A small self-supervised image encoder, trained from scratch: 32-pixel images, arch coatnet.
Rows from block 5 of a small self-supervised image encoder, named by matrix and row number. Rows with one number within an expert belong to one neuron, the router's apart. Each number is 500 + 50 x the weight over its row's rms, rounded and kept within 0 to 999. All counts start at 0. Numbers have three digits each. After the name is the row's rms in percent of the matrix's.
Before each expert's rows are labels from the 100 images, of 14848, where the router gives the expert most weight on average: "strongest on" is what is common among them. Only what is clearly more common there than usual is listed. The data: capsule endoscopy frames (Kvasir-Capsule). In brackets: how many of the 100.
# router: router (model.blocks.5.mlp.router.weight, 16x320, trained with AdamW), inputs 107-213
# up: expert up (model.blocks.5.mlp.up, 16x160x320), inputs 107-213
# down: expert down (model.blocks.5.mlp.down, 16x320x160, transposed), outputs 107-213

# expert 1
strongest on: finding: ileocecal valve (58); finding: reduced mucosal view (40)
router.1 106:459500537533518477410593419405493602580510474552547521514487550564510480477413489440602548544468464511487519495566473519454440509437500519423509493455462492457515476499533439453509476534422519489452529550492469392467440542469453512596564438529421536480482620474512525497455493413566509475501513549517605489527480510599532
up.6 102:464392494534474549492566437534534557474551475446480530488577493499550567484472553583540477426505400520501516509516505416460488531605497432448423421516470508645502418489528510521482502462600491429535496494548436523536470463436508463505449545565553494493598417604530385486546604484453484481558509464544544417477487414559493
down.6 109:473523480478556515455533489521574507556517426493412495540529490486516554489460507473572500483539441512527578542426509428532526548402468471442456545530467538448563503521568529571502540399530444567484490452353466375486449557487544499475504527501525484597532579592501450505538539553498483414463380556551521386518552495452578
up.7 095:519538487348373448498495438561585378398565503543441443507493479561546382450402484454531517496497507419512518500495458576392506510567576420418537454500448522515471502538445515487522462495474531513495541561555493488600469422480477480516510518521471479546498584524587441510580541504547384558440473534500435478529527473481436
down.7 098:523540528501520523567479423465436445461488580567526514521506568554418600417589588465519437529524478435454529522546492503452438536562521548446411477510544529426438464527469512541528408504554524535499451548663552441419503536476496516532489489440539465529494584595457534514451534561501504435481554430524476430454451568564419
up.8 100:505497552466559550572425439455497494440529461508487520520505540492505572537510490550555492438455543553512442499577571456504570526521516474468514459520515477537576489469525508505440564476523528441439600481511538515488405588514428460496535395506504400369445513367464519560492512499453659476421494607497538516539412472509523
down.8 096:442528503461629494528481499528528511449498574533430553510491390576445497517498504530434513500536529559520554559534500481447456394536572515536528530528529483419478534451539514438561475434539527468583630462513541498427555529477549570480581572435564552573531510501510425465500611511525556504370514389443468546516533488495488

# expert 4
strongest on: finding: pylorus (47)
router.4 097:488470469545529490599519522523581563497584491516589539422413505552484464529508512500474491541514454604495391461398495486387457490445498425571409502480359383524584447479518518564421444587475494572469584513561506448408479527496440449510498535457496545583509538558638489442468543506508475471544447459569492475511542516547610
up.6 105:552459464487536534481522545530516501517404472632554528440514374478565466474483511503498517543534525506555506455488508532399490522485552481425475515436507378396505452547486388530521513567548508482467533445510463430482533519559464348511654489447523525478496517498513536528504495468541536481467511588502512465538492577455464
down.6 094:460553503502563607551451497537518523523462518508538550568532466488515522528523470499377531511476520488389399496469444492491479501472489456458435471507524513432520531500465511487511526484493553568522524429460377460458453508494466466457494420544511553497542541435488510464495445540418459477477527518411458588516453581484541
up.7 097:459504521518498430491495479481504442441501452525502526539427428441469520570549526513420455426456556489547576521523484461477614530497622496509444511555493448547435539476471451520485491486505517432519550446582551512382496434496480489475552582517610467460502528405515478506513587514491492579408506515601563528535457494534434
down.7 095:554488511530596482529467484620556456449404515531445444568483546513569484484504481518458429481517511487513521458546555496493470521505465515505488488491499488448456546468498513386517482470437590594534425424452480523546471473445566458437503523502475478509601509450473509425427454458481446446557444465466600589517510462456470
up.8 102:531478559483454467551535421540534505486492455448527519547445461582475604430497422553538522506481486575509438509531444523477468510519453455463436432538452493497522467522434570400535547545513542559593465592482444498539463498561471477567519438495407496500519465508498430484459487543443542530505453484467535468513460450593591
down.8 099:401474497536566473533409442521440631436519533565463518544557481531512454496444373491507449493479547422395498534516550491474529467492559563561540556393534493547482535510543548509422500474469483446442585535617465557570517514488460443522452458557567497564466490440369520499549531542476490495593455482530485554379522510465475

# expert 15
strongest on: finding: ileocecal valve (59)
router.15 081:406499540528486527530495591534500519497555509402538510508522504458521471503599464568520498582509528484467489502581429495407496503476454432550535517508463529449419398544519544482469529532533532502618554592353494413416473577550479466463430523566438551460530456547494504453537403611442431498509491449418626452533517494511505
up.6 106:461563527522456500537447434530474465566511573473455463525486448546553556507506494679512419437449471515500544576459549481448514426465429512504511570533447492499548560474548529493419487444516539544590494437457503577554462534492542485553473508452470531455543531449528486494543463408512468546428507541579453525470538508521495
down.6 109:506527479478481517511479558529409449437521450508466533464505470502495447495522560479421449467578520554470433540495446502577469402450603505536523509542515562504491434461458474555475592466505530499514418502426505568422520496569539381473569572486477537538540442554511461541527466462468532495480516451484556503505484543421438
up.7 105:511564550470485512494529556525506416439556477564462481561506464541474471455551556497530463484476612514508513427494461538535471481530444559438576564460483572534442568569528556494513446431535454537517546451477543526565447456384489416513628463500481604515478464432524474467518529504567509486352477469524519483493501484541476
down.7 099:535515515477476495542608504477513498430494567515448427500534485549487510476544536467511523550517550442465471398552499432509410485420439536551465523508532513426538431474429639500483493502470520485584463487479504489483454523446521490545516508583445502509554478561400618506487462475509513541470564578441400485495448510493467
up.8 097:548532559494467446491423543571472549503461496528525534474546501481506500509530432559587510569502509507526506512400515475552580564534487476483537517487533476509457420574428539544562502487410507478445430529364421479505407597487504448529565430480566490520566604473479543486507608439456484526517608612571526535526498439551517
down.8 102:455417502560498551490539512480393452538513474538547580502430585537552476482531431448441461537506578574464483538561568552480564479619571543497558477470530503478454559499485446559481548512462529434551524535502453437503523485548527536470476467436507491537395493463460482460520533517382473464419619520506493537472491491504513