config.yaml
image_size: 32
crop_scale_min: 0.2
color_jitter: 0.6
activation: "silu"
mlp_ratio: 4
head_dim: 48
moe_every: 2
experts_per_token: 2
shared_expert: false
widths: [80, 160, 320]
projector_hidden: 512
optimizer: "muon"
nesterov: true
adamw_lr_other_params: 0.0017
grad_clip: 3.0
Rows from block 2 of a small self-supervised image encoder, named by matrix and row number. Rows with one number belong to one channel. Each number is 500 + 50 x the weight over its row's rms, rounded and kept within 0 to 999. All counts start at 0. Numbers have three digits each. After the name is the row's rms in percent of the matrix's.
After each channel's rows are labels from the 100 images, of 14848, where the channel reaches its highest value: "colour at peak" is the nearest of a few named colours to the mean colour under the peak. Only what is clearly more common there than usual is listed. The data: capsule endoscopy frames (Kvasir-Capsule).
# convs0: expand pointwise conv (model.blocks.2.convs.0.weight, 640x160x1x1), inputs 80-159
# convs2: project pointwise conv (model.blocks.2.convs.2.weight, 160x640x1x1, transposed), outputs 80-159

convs0.633 086:476522530464449454387517622515586437491531484532503486574467457496527561461459480555576424613627451553503481520607506514395540477520432506476562544444450489497454439459488500569549540453552579474576560493465524496470525516473481574493503553
convs2.633 097:566473518506523470535505502504512547548472519499459519626558541591555453491575494439474466471509578466504488566498535543512524538488479528495426457469515575468576442491581490466440495574463596416480602547526479616446584503588527441559398561
colour at peak: orange

convs0.557 092:606393461520513541510441536509402551512477414527521462507409453440593549494563588477560441511540472547546479540456424503459506486500464496498488477544530557511445581488535454501493522473476523434453481461467385448473533536508480497535495535
convs2.557 079:568530512494459459487417546546578472547530444587550552522603542481424478427586422493481447497505459399522503497437534531470567514498618491493538497497585543539471539455455480483489578549474497520466473439547568506498560551496518483542486516
colour at peak: grey

convs0.449 111:505526627493528471575513428489578527433513535540429478558463456519498502500511550478432448421478468513497522541464491576519467476487529565497520575519461427546462416537483504453520460516562464521572434592579549534435563455528473499513447443
convs2.449 120:542517468474458448487441614514500554493533589450458529424427445441468394586525561463453491414507488458457502488534537474474489453425472536499488489527545423515480545506496438471498530508484511493460581508476548494451528665505547466513400446
colour at peak: black

convs0.225 100:478525433475440599497545430451529408546543549505548465512502556517475619512457535467491566501514465449475547483542595506445615444463474517498473574425509594540572562413501447566590524507533538527532540531478603438479569565542498515440458445
convs2.225 124:503546540536536536533518467415529489520588433460475481425582500463554422433504508504478429490544411467491516510529422611468482514490525449587415446474566489423552538550448557502480466578526472505535539468489508402461457509562554462521626552
colour at peak: orange; pink

convs0.191 088:532548522541418502557508540458523431540541508500457481541547445483395409586560438500480578428465453440481485513498494508496489482432495497451482499545369551442454426476491511557477511509516435503476559548455592517480463477462510451419510537
convs2.191 091:473579463589564384430488459483504472526552517513548531553595546541427441497472466578530523508458445501484532507572486521488490532552511493497511467506520513436611454497462580608444520522523536521500542441398483526516525532424437495506573512
colour at peak: orange; pink

convs0.79 099:419563462505480549496446439569379479552507566429555548528391502560470485514533552518522429538581481476506573566432508443522574418499516466459462436565525499545502563524519450479406505424410509520507493427462473488479554509536532494511592478
convs2.79 110:524618487508494554493458560538466465449537508483503498522545528428412547478471491397473482590407436468435463472412475430531507510606602451573441541505499512390384533530566477467577588437502423520465462520456466429469457533474506476518519505
colour at peak: orange

convs0.534 095:385476472506583454507511510410416408457530597465441431452437478529425496538491475489493453438452459464532529484509510533406545522463518571502509368426515468461478428531526498548564563485430487458517474525494621437484552541578552488511538501
convs2.534 113:498485472507454404420533487432483482522383460531536500601439491492464452428506498574522519389552413509516458534494544502478507449525452554532382589456504413465466449485515443526455539445546492569483492445421591415482499472447535459461454550
colour at peak: pink

convs0.589 122:504470509503430465415455468417418434607561467623441462471419582591504542481455484485539487523527461480504404570580440443506525568466494468484568525479486512463495538533478427417472496474537505530473468510513475584562469435445444541435471595
convs2.589 119:483518489481528425449543524530626518526597460540547487559546458565415507438492484460513448443496517528436522445514512609558490542532537464455452490506414490373532535563463476431493463480446553512483612527571407537510428515571468559523479614
colour at peak: pink

convs0.524 089:503431476583485518508545403454579399489506449529431568441537401384510466524502476499546539443456489491487463462490469543422423541357517475512496500557427452589524560532509484477561520469487463430505449527503580463422504505565594447533468556
convs2.524 092:464518430443414514512460443541498463466470553460504505521540587602502531492476459457522515519396425516528686452484462484488481568581504444522532483534445486495411564478512540508562483511457386451585523542463422487425460510526507489459486449
colour at peak: orange

convs0.235 114:507470469518578442552586501424485437524562485572470463497582503542534576406523595566489530457411468471505519538580546567454458541451535485569534478445505573522549498475481526481433474470542475620507489583492485541508441468556520525469443454
convs2.235 101:514485513474415459491497498462509467628460529442572535508569488380488535493586508594468489458503454528448486477517483526356438570506512575518451577448400471572410522480425556540521480508418536558483508550525531429467511558531543553533512547
colour at peak: orange

convs0.156 093:635440520560479514552442519517438537501425485483462569534533497543505463574516633522414491505568464432530464376569593444526468513476461507515497477473413516512550482522559485611441425523437460504469592449589517412524619384549495486530507447
convs2.156 082:659548539454549626560511415522516505575487511451553534518511503578529572561428514586428513574380469531497482520478452507553486488483494465481480528430480503453507584465514395502430479575548563539450562472435506556465594469519490538575557478
colour at peak: orange

convs0.513 079:424433410512510517495355561530511486550481477522424482565538524604503517421584483498525507416571563518543489487455461531459532522477502405457470536483424556543460510481486448546450485534505432448505339472507555459426447528493449451444499495
convs2.513 089:483488490493517552508580451510423474446540455552446521530476593500467461443582614562471499479505460477526530480501444541432547530516532456448563483529573393490465517539411526527410545498421518547568519469471450478453421497569527580423525456
colour at peak: grey

convs0.544 089:525419511518475395594436482496453411495405500440486438511546525410413414438498528491566482599574455403503487508403566437482447439534464541509527573534532540568497480492554533531424404430495485496523532482408495485540441510446414535500475509
convs2.544 077:514433491531476518473448495603553525531568533484515512472550453408504487527476487571421490585435551516553520519611409520561569557378551527452411450437546503509504521426484435498509536413473504540419476494448468529490609481484549473359444452
colour at peak: orange

convs0.251 102:451553432465492481579464471518530474479548555486456525489548488579511555510548521395531513549410423539442490423547545503520495520480631598534476534568572502511474477474496498572535387446530544490528541431545488521522562465491399406439497511
convs2.251 095:441475469450526401501563530548494488537523570599578468540539511416519467544377533438533602472493399483529482488484483495449514421577489443475549446539486537471475526576490558476391454600463465503448481536497507375465474468490438561513515478
colour at peak: orange; pink

convs0.151 078:614515590450523548407531510408519489437560481477530555469500467584523470523480485483482401510585455552445445513503476475583502479510442459423596519589525443455500502489495450427486503437505603491479497496461526455476554497438487495591428424
convs2.151 080:528434431488564518398536523500544480559352476593537520540518495549508587494433547595547443487530426548548435567435519553482511521478550559496493539474526492463510462514465458478379466462622539476470479542516458416585593524443545510441488513
colour at peak: grey

convs0.177 088:564431484481482623551551437526516460436626502445548525535527528448422412428509470468614488427524412442519482580581542504467536489458462469452449548517448534467521464606501437538491484555530515455478519474439499617474507408503485484481500444
convs2.177 101:566501547540462540461501456495403518484543594461531554544395561498479532492488460499455471482486497487577483456606424522515411411485446489533580567603440598530509510483451526535505553533491494361499605564557554517512552474521485528469523490
colour at peak: grey

convs0.285 083:464540566524472533493524569440411456555516463545423441561500525438507516506548520470465483422504521473489543522567575490498498517461439425510430565644411477412500425519525501538412517561506446495504547576462451465456517481514498542385522530
convs2.285 095:587506570481589510578479490560587516517596523426472490507431498545557458468449527530454513449390521497503527515472512407423471432559437507493460469589500559590460494520517490525549587530527560533536505512480464520424491601441434463574554543
colour at peak: orange; pink

convs0.52 137:403695463521490467581495498452503542502498473508528472555510448528532513525456442545527447549508568454442583470503470516500505516358520499473509456572477602549569590497501460505454573531559476436463554442516487435522516519552503487611421464
convs2.52 117:430403494501450556568539380527465468488500535471479473488491588540474447454519513455469510450386563487495581444472545588505466429383502521476483510501503463545511576528539473485421419488437394547503546427460540437556546601506532440577469416
colour at peak: orange

convs0.582 090:512603541606494584642514517439525482601609477409519505530482485422504489475486474481540611405459381440423524505559526482415504488473538440364503481520477473504491484489495456422535451515490473469500503482504509507445493517560516539532522601
convs2.582 097:526454547555525450482573424614515499418596606495482545566472510560452477460535528574473492435542440522532517485551427516495587551416473429493564500492424511472457537503486478493419488551511470456521523517440462522505516448487398460516504559
colour at peak: orange

convs0.564 093:569524483393483432511533466570512552478545494568495540485518505498519501541509561451482452591437591432505453484503572458499484527530474515456524405457473406449531599538529458597508444542538571604551400458502552572571507610527524491552511453
convs2.564 085:611516505431467524594447423550521478457514432579479505521579541567467564520511575497457580613519424500435468459599536516476509539481487525528516496463541547491582470484490525401506531521604471525449481446553544573444491466492461484516552554
colour at peak: pink; orange

convs0.111 078:459485601497421605463518464513451488470526613542566450454521477484510624530503472585472541497491460455573498474532496483467518490523442514426531369536464589524513466458467590595501413493504557505493532582476412445518451518523460496416510504
convs2.111 081:543496550557513487514513525489570601518454539502485450609545496402564509518370482598526495426482390468482429425473500539520465469519494548533601582531522537495490488487520494532459517571532569538531492488420492553430557579366476475448454552
colour at peak: pink; yellow

convs0.32 089:461598525507426511511475517545426544504523510539464501448471462509587522449393501491466506473513545520476439552507571549395572435516474394518623406534513480474486542472477535425537481518589474478562539539509566458358433516505411573623539560
convs2.32 102:531469560452529463462505514604473562494551516427514524516408434532451501503484466443409453456534481540365523458466516510498521449506515447522471465513563486440550437470443427495497502468511514438413437522479492453382530495513485515589499584
colour at peak: pink; grey

convs0.282 090:467538497441524412452508496581546431478467522525485511456429521525461506494472530540519506566492477511543401491461522500526544465497551487481506489461571525516515478427458457561460536527418413507480470492530503549616506501511502446593411435
convs2.282 118:527470528526572551455487475571418524503530617560494525454435499510524515508576520476516477423469438478526426378496538486414456502530508467559506533509517534465610464473425572515431457537485474509525581540491502413583450408500401569530535464
colour at peak: grey

convs0.154 086:480462534371502382469517450549573522489482456498501540523509522488470461538556561535583453581537472552547599548523492467513528496479636574543491570435512511515403573442452571581486515500489610480455514537512512485562523501528539542509451432
convs2.154 090:534446530471485482471479434601425472513550549481566568531537508443470435455531583502522415436442437451513438448483382426491544465455433496510458484505425563519607433447486532521405488532510466431527464503502488473510509424537498476449575458
colour at peak: grey

convs0.604 103:481440490419382518419531452540462426530394532420518490452518456414441510528443515571495460619559510566559572535552594478456534514484542537515519449424477536460500471525524474523478453551426518529501608546526606479462486539473460516510538563
convs2.604 103:488499487518609444537463490502506502460464518538462462628516456621420460520428564440462477541512499562456497457482517348478549473564537521468528521412470473464483489461429453569462552516446488486470513508477565459470465414446450550454474439
colour at peak: orange

convs0.84 104:561501469417439583513505456491532496554483623564458421484548488609400481552445551525456431545503498549506437480438519494458452528397493469508564481469362500518447393514442549545511400533502502433496483481567465562504470503577529448423518399
convs2.84 092:517474499487469614498486517509574454558530486437449454563524477469432535441562555554397529526482458500536488500565517496504480509475432459429545548505541438467472567498553624521532453460562537476431471504413568414542488504576541521443532534
colour at peak: black

convs0.101 075:545532389473410456504495489447382550462448541412511518502485485498528418462480482435464444542474527470551519584418465427554525518490546542540526469492533459506505458460662524554568495415430554579629434489442558561525474460539554536479489535
convs2.101 088:552442496554498393437487470480496489481445525544459536524456408675454483560473500553496537536571478517415575537636418494556420476483493570563554467476491493444426415601447464531474508431544574447490490506481507452376559453402428428526426463
colour at peak: orange

convs0.268 096:418622507490513546424433584545551433459545496468519494514505486486511481448473428467508539486587544481485551533592538611468522521393577489471480572536520530519466491471562461544511554538546528510530527417548439512592425499566458504482494552
convs2.268 107:629504466547550606555485475468503470510517484577442511578484485571504469557578489513503393418495584466540469529543611488484463527515493532428525428490436484515528435587481545529511480548566572466451553573376454513468501480479453546562629449
colour at peak: orange

convs0.261 121:519457454543556509431469489506495521480536490552515476485542575434472467484502576511571542460587429534529478517439505483548521507533485564514393566547506661505489607425541466470540419567521446488535441431463467454523472468531475507463489520
convs2.261 135:565487522465553468450584601600528588543582475433520495530550445513500497451524472489572476517499475532498534516469450555547532538508499418526528465436517515426533567504446560477461472481432546473470451505630426570437439506490470491500426443
colour at peak: grey

convs0.77 099:485505487524435506513385537439559476518512471521564526474557463483484538439498577546508498481494491521499470520572509428357625545396552544547470566541483445589494457553581525530471574508523480497517498597573579507510521516484532518462503481
convs2.77 111:552558600439421478496397581495438576506476574469480501491539477496426463570494472487524498490641519464445522533552388499463424558538467510517510506482523467487501423513429593505464363492518527508533535523468509580527398531585565470451514499
colour at peak: orange

convs0.161 091:468597444474510552445440569520537501432441521548589583534478454416508509603550536487426540498506517426508493550534542487493542434455477483404536517594547507547432487517511504525532520427410463510495466497592470486532463444553448577462420474
convs2.161 106:597463457503507574551482442511539547564465537517435601506496518496530432410525450591539547473452501428458497534602491514414535501507539477475500503612541577562469499607536514556506532568463500535474477536456557629502446510537469497544433535
colour at peak: orange

convs0.87 119:505463522484446539452506552517506400505610479546556528467449493598599508483508477461455479533520497472439461468569517488559543528443538576484560490550480462405460400489529527529491615554520516467435569447460469528563522479493454517432591600
convs2.87 123:583439534520525499511546495474557385512554495518418544578482540546607497476545476446558423460470470523553524580432485574481484509525544589494493484483550553565529507516466552545515610569488575427550477612494444487367539387474415491518457497
colour at peak: pink; yellow

convs0.138 090:490522482510447418520561450477496516495452485459569510494527533477401437373457563383544466503528425539466463467605429482549497505562568475497517536531508552480460470529504469498485643510573537441516479519459454527463518429438502510529498567
convs2.138 104:562517468446549447514383506464487481538522477501489485547466497462474444488435515473447489449467530529556612512451424571508522485522514563513586579517472575487535500443502467552558586481436494433542474530515509439507482588558445477565566399
colour at peak: black

convs0.256 101:528465550477540534561415525461548440498516595520480480515470545529414624433502598510524551519482525435465550504476484522565484525483449506546511490496464428472486447518543540439519540540528464532581393553555526534490522532486487586530515501
convs2.256 105:529491480507462461469567485512419447487543531538495448535538600435390644499472515506485523574479479512452488554475518455460461588489558561498525515477606435532520480474634391531587577440481498588406586533418457525504552563514478477544414490
colour at peak: orange

convs0.529 102:627532542541545522479503470521376515559451532571553503498502521563508411467508538482498529399554593494478553468463568456513485467452462469463469510509560498580425493500488467403509437394529585534424458417532507507506525459608423498490523463
convs2.529 095:480495526458433492498469552410363508626508473419456453479536483448363391447429527486445409462451483563571549451520429493412455452457466581578402520522548555487522467452474524545436492450437430462532571511471567598579520478536445472531466481
colour at peak: orange; black

convs0.96 095:563519501519467533537410515492446531543517464589526548498487488556531461451569369501482537493500493403451477599532498537519454557554496473448477507525463477529414482536431497480529441454550511548468389442493548521494433452499473518518598459
convs2.96 099:430475502447465490466536495468498493528554499481435467593576379477469424502469535459475504464464468405531486317640453546458489590554507492551451581473526526536510511417511565568469482512456511467546553474522558535534544506554408494469459394
colour at peak: grey

convs0.579 081:506498571571535506489449369586417494504573437500499580327478454464498468556469459470523526440543491509564393441562566490521523570460558499537461459517508505568511394377494559556559482502566494531548422465469455519536474438520430532424558496
convs2.579 095:467548568593469422462566529455513494514447504539526481554471558452406430485480457530470580409446465563542531497397534482411468425586528532534423602513466488450529512404515546562468486564525545466484490507408487535493466586448440505456508537
colour at peak: pink; yellow

convs0.422 099:480521565532581431482577557527451580550517453548459458471510544480503439476514467469440403478469457476525509472562428433477471573476502446532552403477501475525561484498604511552427498544492535496401491543565429591444464529496478470477529530
convs2.422 098:581470533510561609503554475449483514476512422422456519515503535534529480565537505475562494528531451508566493501528409557541514509495561447545480457428380574572448471570432525523414472580428494483406546549471502455474577465503440600523479539
colour at peak: black

convs0.568 099:527505471521470476552444455446443541544516466573493415577509583502501543536471542460570538524526387463514557536465442468528475550443606494473347502436477481471501570488447429495539471495495515508464422490532518506581521459450403535391492483
convs2.568 102:510510527516634510468477554689491591523596548458477516477566475526526527434456505470555509422468562404467576474516510484514474514490451462555485468465403567490515441537502503440430513489440603572427440571571473523521501510577505443513506549
colour at peak: grey

convs0.624 086:430493513473445499525461520501466493578536539484498473521485446524564477552509587431466642353542566487556447473571513479551537584392520509534552537577489479453577464460532551594397558464502563530500431489469523454488521533491546525457536545
convs2.624 105:500461506537613512502513445429487504518477507493491488419514505498529423510489537489435467413368487554532498497422555410414583490497446544504507556605465502483535435434568548613584553594477525517494511493457468473519539529465377448524536489
colour at peak: pink

convs0.418 093:494496422455563565537501497619559504402443493516548496466430528557538623546472529574528412531452519557494516599527514536418604516476429530419543427445569469470550541560565522458416485499535516575501589467421537501524479497512449546462500482
convs2.418 103:499489461427490623427471381456479466515604486544500517510468521476515479455565411469547478413510502545448451426500456505413611438543514506463563458531536500443508490519452514422452466562458432538492490483561526440498473513464459538518471523
colour at peak: orange

convs0.548 117:557549452455443590568519568483515442434621444457587432498487500541511564452501515497495444473452435501472519508481552472426544410512453520436536545538487470631477433457464503483499431524487486507482534537532568480539421517449417502530473455
convs2.548 130:484439471521521510418456534543550459498578459543450504451539480467527494416563466456477539479474506574584454473466490371528542480491496402543491483407436372438457506487497419505504411477504501497539452522405506528419487513479582534594530523
colour at peak: orange

convs0.104 155:562555526512504435545421490513435523527396552526491567456478529423483548513566569507553454461471570463441460473566437470513519441427571504431459472467413526526553569496612539560474469547531447481419579447461618467531436456593449516535599514
convs2.104 116:553481410469475519475457471510518413550502577455511583456495513460600482439549425432413447420407408514519469458432525582493490545402516463485605468529461517532450551508465518436544496587532426640540555488543435477523431489515508590456477523
colour at peak: grey

convs0.493 093:566491419487516494530591501444490473537542477572547416447577487466496491408592496588466515481427508562553478492519494479478500431508512477413480480505431530469584490492628431516540552586381522417474501526537529537481519569502560412475571489
convs2.493 076:451513452430545403436423456488526568415486448405474472463475572598528519517434502487570496504448490524430540416553534532573494508550530485489580567620513430515530560559504533527504533506514490604459509517456457480398526500549526552483521480
colour at peak: black

convs0.269 097:523429495506515473477548494472551528462570466458425480468558415498517443545561467597486507455436532565443488529500536472392415499384482403450527475470481529542465563471500446551524557453448414555500469496448466522497360499556381606619433546
convs2.269 109:449551471457482519488517466530565519455491537429479648524530515407470546531537412435468495393440434555479464363432533571484556476561434437473624500479584505465418577546485519483511544593487441540590542525495429434487472450411538481533536485
colour at peak: grey

convs0.608 086:512491468595509521435517452526446465440514500516529428363578484496504491440464424588457607438455574457516524367418444512528484502491555507513464502528506526441577503458535526485532411458487437499517529484418541441485600525416578468514494503
convs2.608 096:548475440521508483544514519496507481593488507530479490594564475592481515424483543568433479509454511461516550569543402504445443479549380562473558511569477424504441520543553475544457448555511493435548483434539505418549442492498641564496480481
colour at peak: pink

convs0.433 123:551532480431569515558456472498526549459471491513443449529454441531523574530549508610499503507507475533519595448519511548553524573401542462483477604487557433515545537489486475480601522546445441558541420455459482454512524554537510406561535501
convs2.433 110:568490522424516478534460486495498454543394581498511501570509542539490403405472552418546507534640495553456554548587454427529526476404488466450536571424483554502477526401585444420448482521536559492570492447482614461591463578440504507527474474
colour at peak: orange

convs0.82 098:459553527495454455528460542533406468536472533472495541524442434568450505494503517487522395484540480534519485545454424566503502465405554522538516552479619463478516531608467534531512544513450440500465432524452575491564502449527498473506502472
convs2.82 101:546525441521495535479414468531381384593497446594519388454460368461487480496523531398521617448484465540523537455423484477470542524531587512470548495399385457527545501447505456524449525540527548578473496494449532472468530427563512534533635448
colour at peak: grey

convs0.229 089:502457445558519445416476497404416549561515450530524526598528493473402628466521506436435555463494558492510551484478455516477607409498400489391516452446403487524526458584534513567495502550580513466454438478517576498439458562550470531397484574
convs2.229 086:515519540483474504430568508547564498477460434499534458453444549543474529503474432460491518521488547447560491550439613489565530525508552476562470671459570427562476492437535539501487478448460479505454547461552592470518470620460588405608586509
colour at peak: black

convs0.590 085:536471496478484510604476406476475473482449566480550464553552420466551537458524440482528478487526518406537542525475425612468501422547487470500513454439446497456472468428410487448396536470537536487471553504485408443472468466597512556543441505
convs2.590 083:559524441568502504420517575502500450480505400514456513446543513471482651512390465514578479416538494500507437461540470582447452444558394554503488454440494487605504552532483496488515567503466487428561491461522505496473609537553574568556625348
colour at peak: black

convs0.119 109:500479493590480539574511532519449482595543570476448538460510529485438508554555571502426547492607496588526500451486520417581483506533508546518523480481503454508478614428560496487484472513594491564463404625508507555536521482553462435453435477
convs2.119 089:580464427474529442582464472503434484503574450529514455571539549535470485628463531542477547559448588481559500504496371544467598548458520559559551404488433485530461509474463474468568470544507458593482435472521576618509507532448466514420443495
colour at peak: grey

convs0.610 097:500448574435429539464440494544441564486519426542451504537486517493576472545481522513484438463544467460518542466519511445470496577546446513496598515467442505494464538477543543438468368473602384529429417502533468471443552440539495520524512431
convs2.610 088:583544550437505546497448472529560429502523422572485512535526481513511524460548508466370452525432482482441502547528510469530421550492456416494602504414460419467494498483475510467478463609548554437488512508542495568512555430518562558430527473
colour at peak: black

convs0.6 150:544458421492600440549499488569587526527539472452570477492555468407540500517549566502505692467551490502560584464437572494446492501475552424532400427477499445575452517485444504539557447538450473525496492459439431466444495631553530436504499462
convs2.6 129:499539391410429438406543440540537480559523519505457520566554506509532447573465505513519300481467388545465463590571478538505457512543596527481471630468495534435505445506449534500454518538495533472585403544618411531483492482520586531530482474
colour at peak: grey

convs0.164 110:422403474513520543552484535511442458433515529461485553475446410528548462491457488470576546468642487470473421470542533449407546426557559467466552442487501565489596554501538532562506617487511594510506536502586524558584561471490505447474456496
convs2.164 107:537454526525414488475455555510503498437548491513530431556455541469529438548554532451528469468408474454455541498488557489357492349482542618565510546548449508496387487424523461552530514482538399491544510521463540470446443586435487521481560489
colour at peak: grey

convs0.245 092:561518472636558476437541427599477564462533539497503505472507536515476505545454526388441519524498556430585507513425526505561483460393516525496504483580483521464576487499462456512534508519567521470524460482594548465502599518481562502527582498
convs2.245 074:558483561583463544446444560525459452526546482455509510544451483558476510509410376567526582408521513550496579430496441505489500509516488519566498576551432510532536439465436512613455493457440451435388533483381529536536489514496431477468445479
colour at peak: black

convs0.586 099:503518584553571445542452403491483496532504475542417483485422474570442523417509543509531443529488524518567437530516429410547491548474485471475535537557415427486617522519562556459521481533533415438446447602513532512507566492556497525537476454
convs2.586 103:535546494514491594534452547531562434546481452545437539540438528593448540506549431540454513527488517531481491505501578573467519384566539508535594451520431482483583469564518565559536529596584500534422560571481511528483473479395493489530579497
colour at peak: grey

convs0.478 109:475559539513612523505454534506482477474486508385471522410570554439616466518490426503485557446452549498546483528485520481416469467453509494478432462523489474482532455413518555547515369546473462529524449570421629459487401532504580423568536527
convs2.478 119:436497530569510442519524533553512396520516566539532522575585434485561518470454551497568393416542543527516560481499426575403519522500483509462510458559488485430501473560464538520447441476427464518582540534526451473488576495484479490422488477
colour at peak: pink

convs0.521 113:517536446504311538465566429508484531584413486463498509530581439475450480498474528493541454455514388602482460465476545449482537464519496489527508410525523498412536505545539583513543547505434468490477519435458470573535547549510467462471517570
convs2.521 104:603532540431566516622514491532443496491523439543516539456500514482501456573488545575436467524444419587500557493514559510565641465440525510545425466510477428524442463503511536438520493553518513526542534457486491586475529441526532513540474493
colour at peak: orange

convs0.540 074:511466507470547537385622414597511468547536470501511437553410443533476497497505462451480420490479496558469470536435469549423567433539507554588547569468532549520447489393505438582492609506562449523582506477588440484477465460449455585494480511
convs2.540 105:496448539467544485628497459514450448526502482507504570606561523429589423547471580481598499456484504474454449552484489610497466520474473584462569572493449444602540522506489446513458529514579527538467490505545524522547484499525523514501505531
colour at peak: black

convs0.462 097:493555559492534421522520577497479408462435373412568528463478538400482498398611420456473452485429428563478552541487509494431582530422538548470550506503497465475455509527577502486438568446513495480512521576516521473504472497513440482574549564
convs2.462 094:458524506503481414490414526398473554454468511468530527516585498515398464405629523510453493482566463561503552530454536390488539527503369521506512464432456507615529433536526471414549471519532509475529545461472476500455440430586457490492451627
colour at peak: grey

convs0.291 097:585440454478568477557458456507470501427430488511510542378498534497533521577526543493480514464516465493549481469458482542561453487520531484496464423563548486529552503549455419472688514530491441438496425492404562431517551436574504442473484412
convs2.291 083:530459521505474540580450551515551459473460537483477544458512479502403446417500451494446527527568477492487413497530462444521462484441482466455529403411456444472486482510509419504514361448589474554544530474423605413574457474414493486558521528
colour at peak: orange

convs0.97 084:457550509514561402452579479497630493538442519422520510472508532486522531370501548523541445468494418441472485488506530539531518423529583430461497556418466531533529573554468528488563510452525485550533441467485481564566473494505462524511415451
convs2.97 110:478466450621518487426563545513561446504452527517498523527556510504494476519436553625522466475487467532552417534446522506420450408556457595504503437492537423539490440407559568488482514430563558474514430447460464477461613552446524531435515520
colour at peak: orange; grey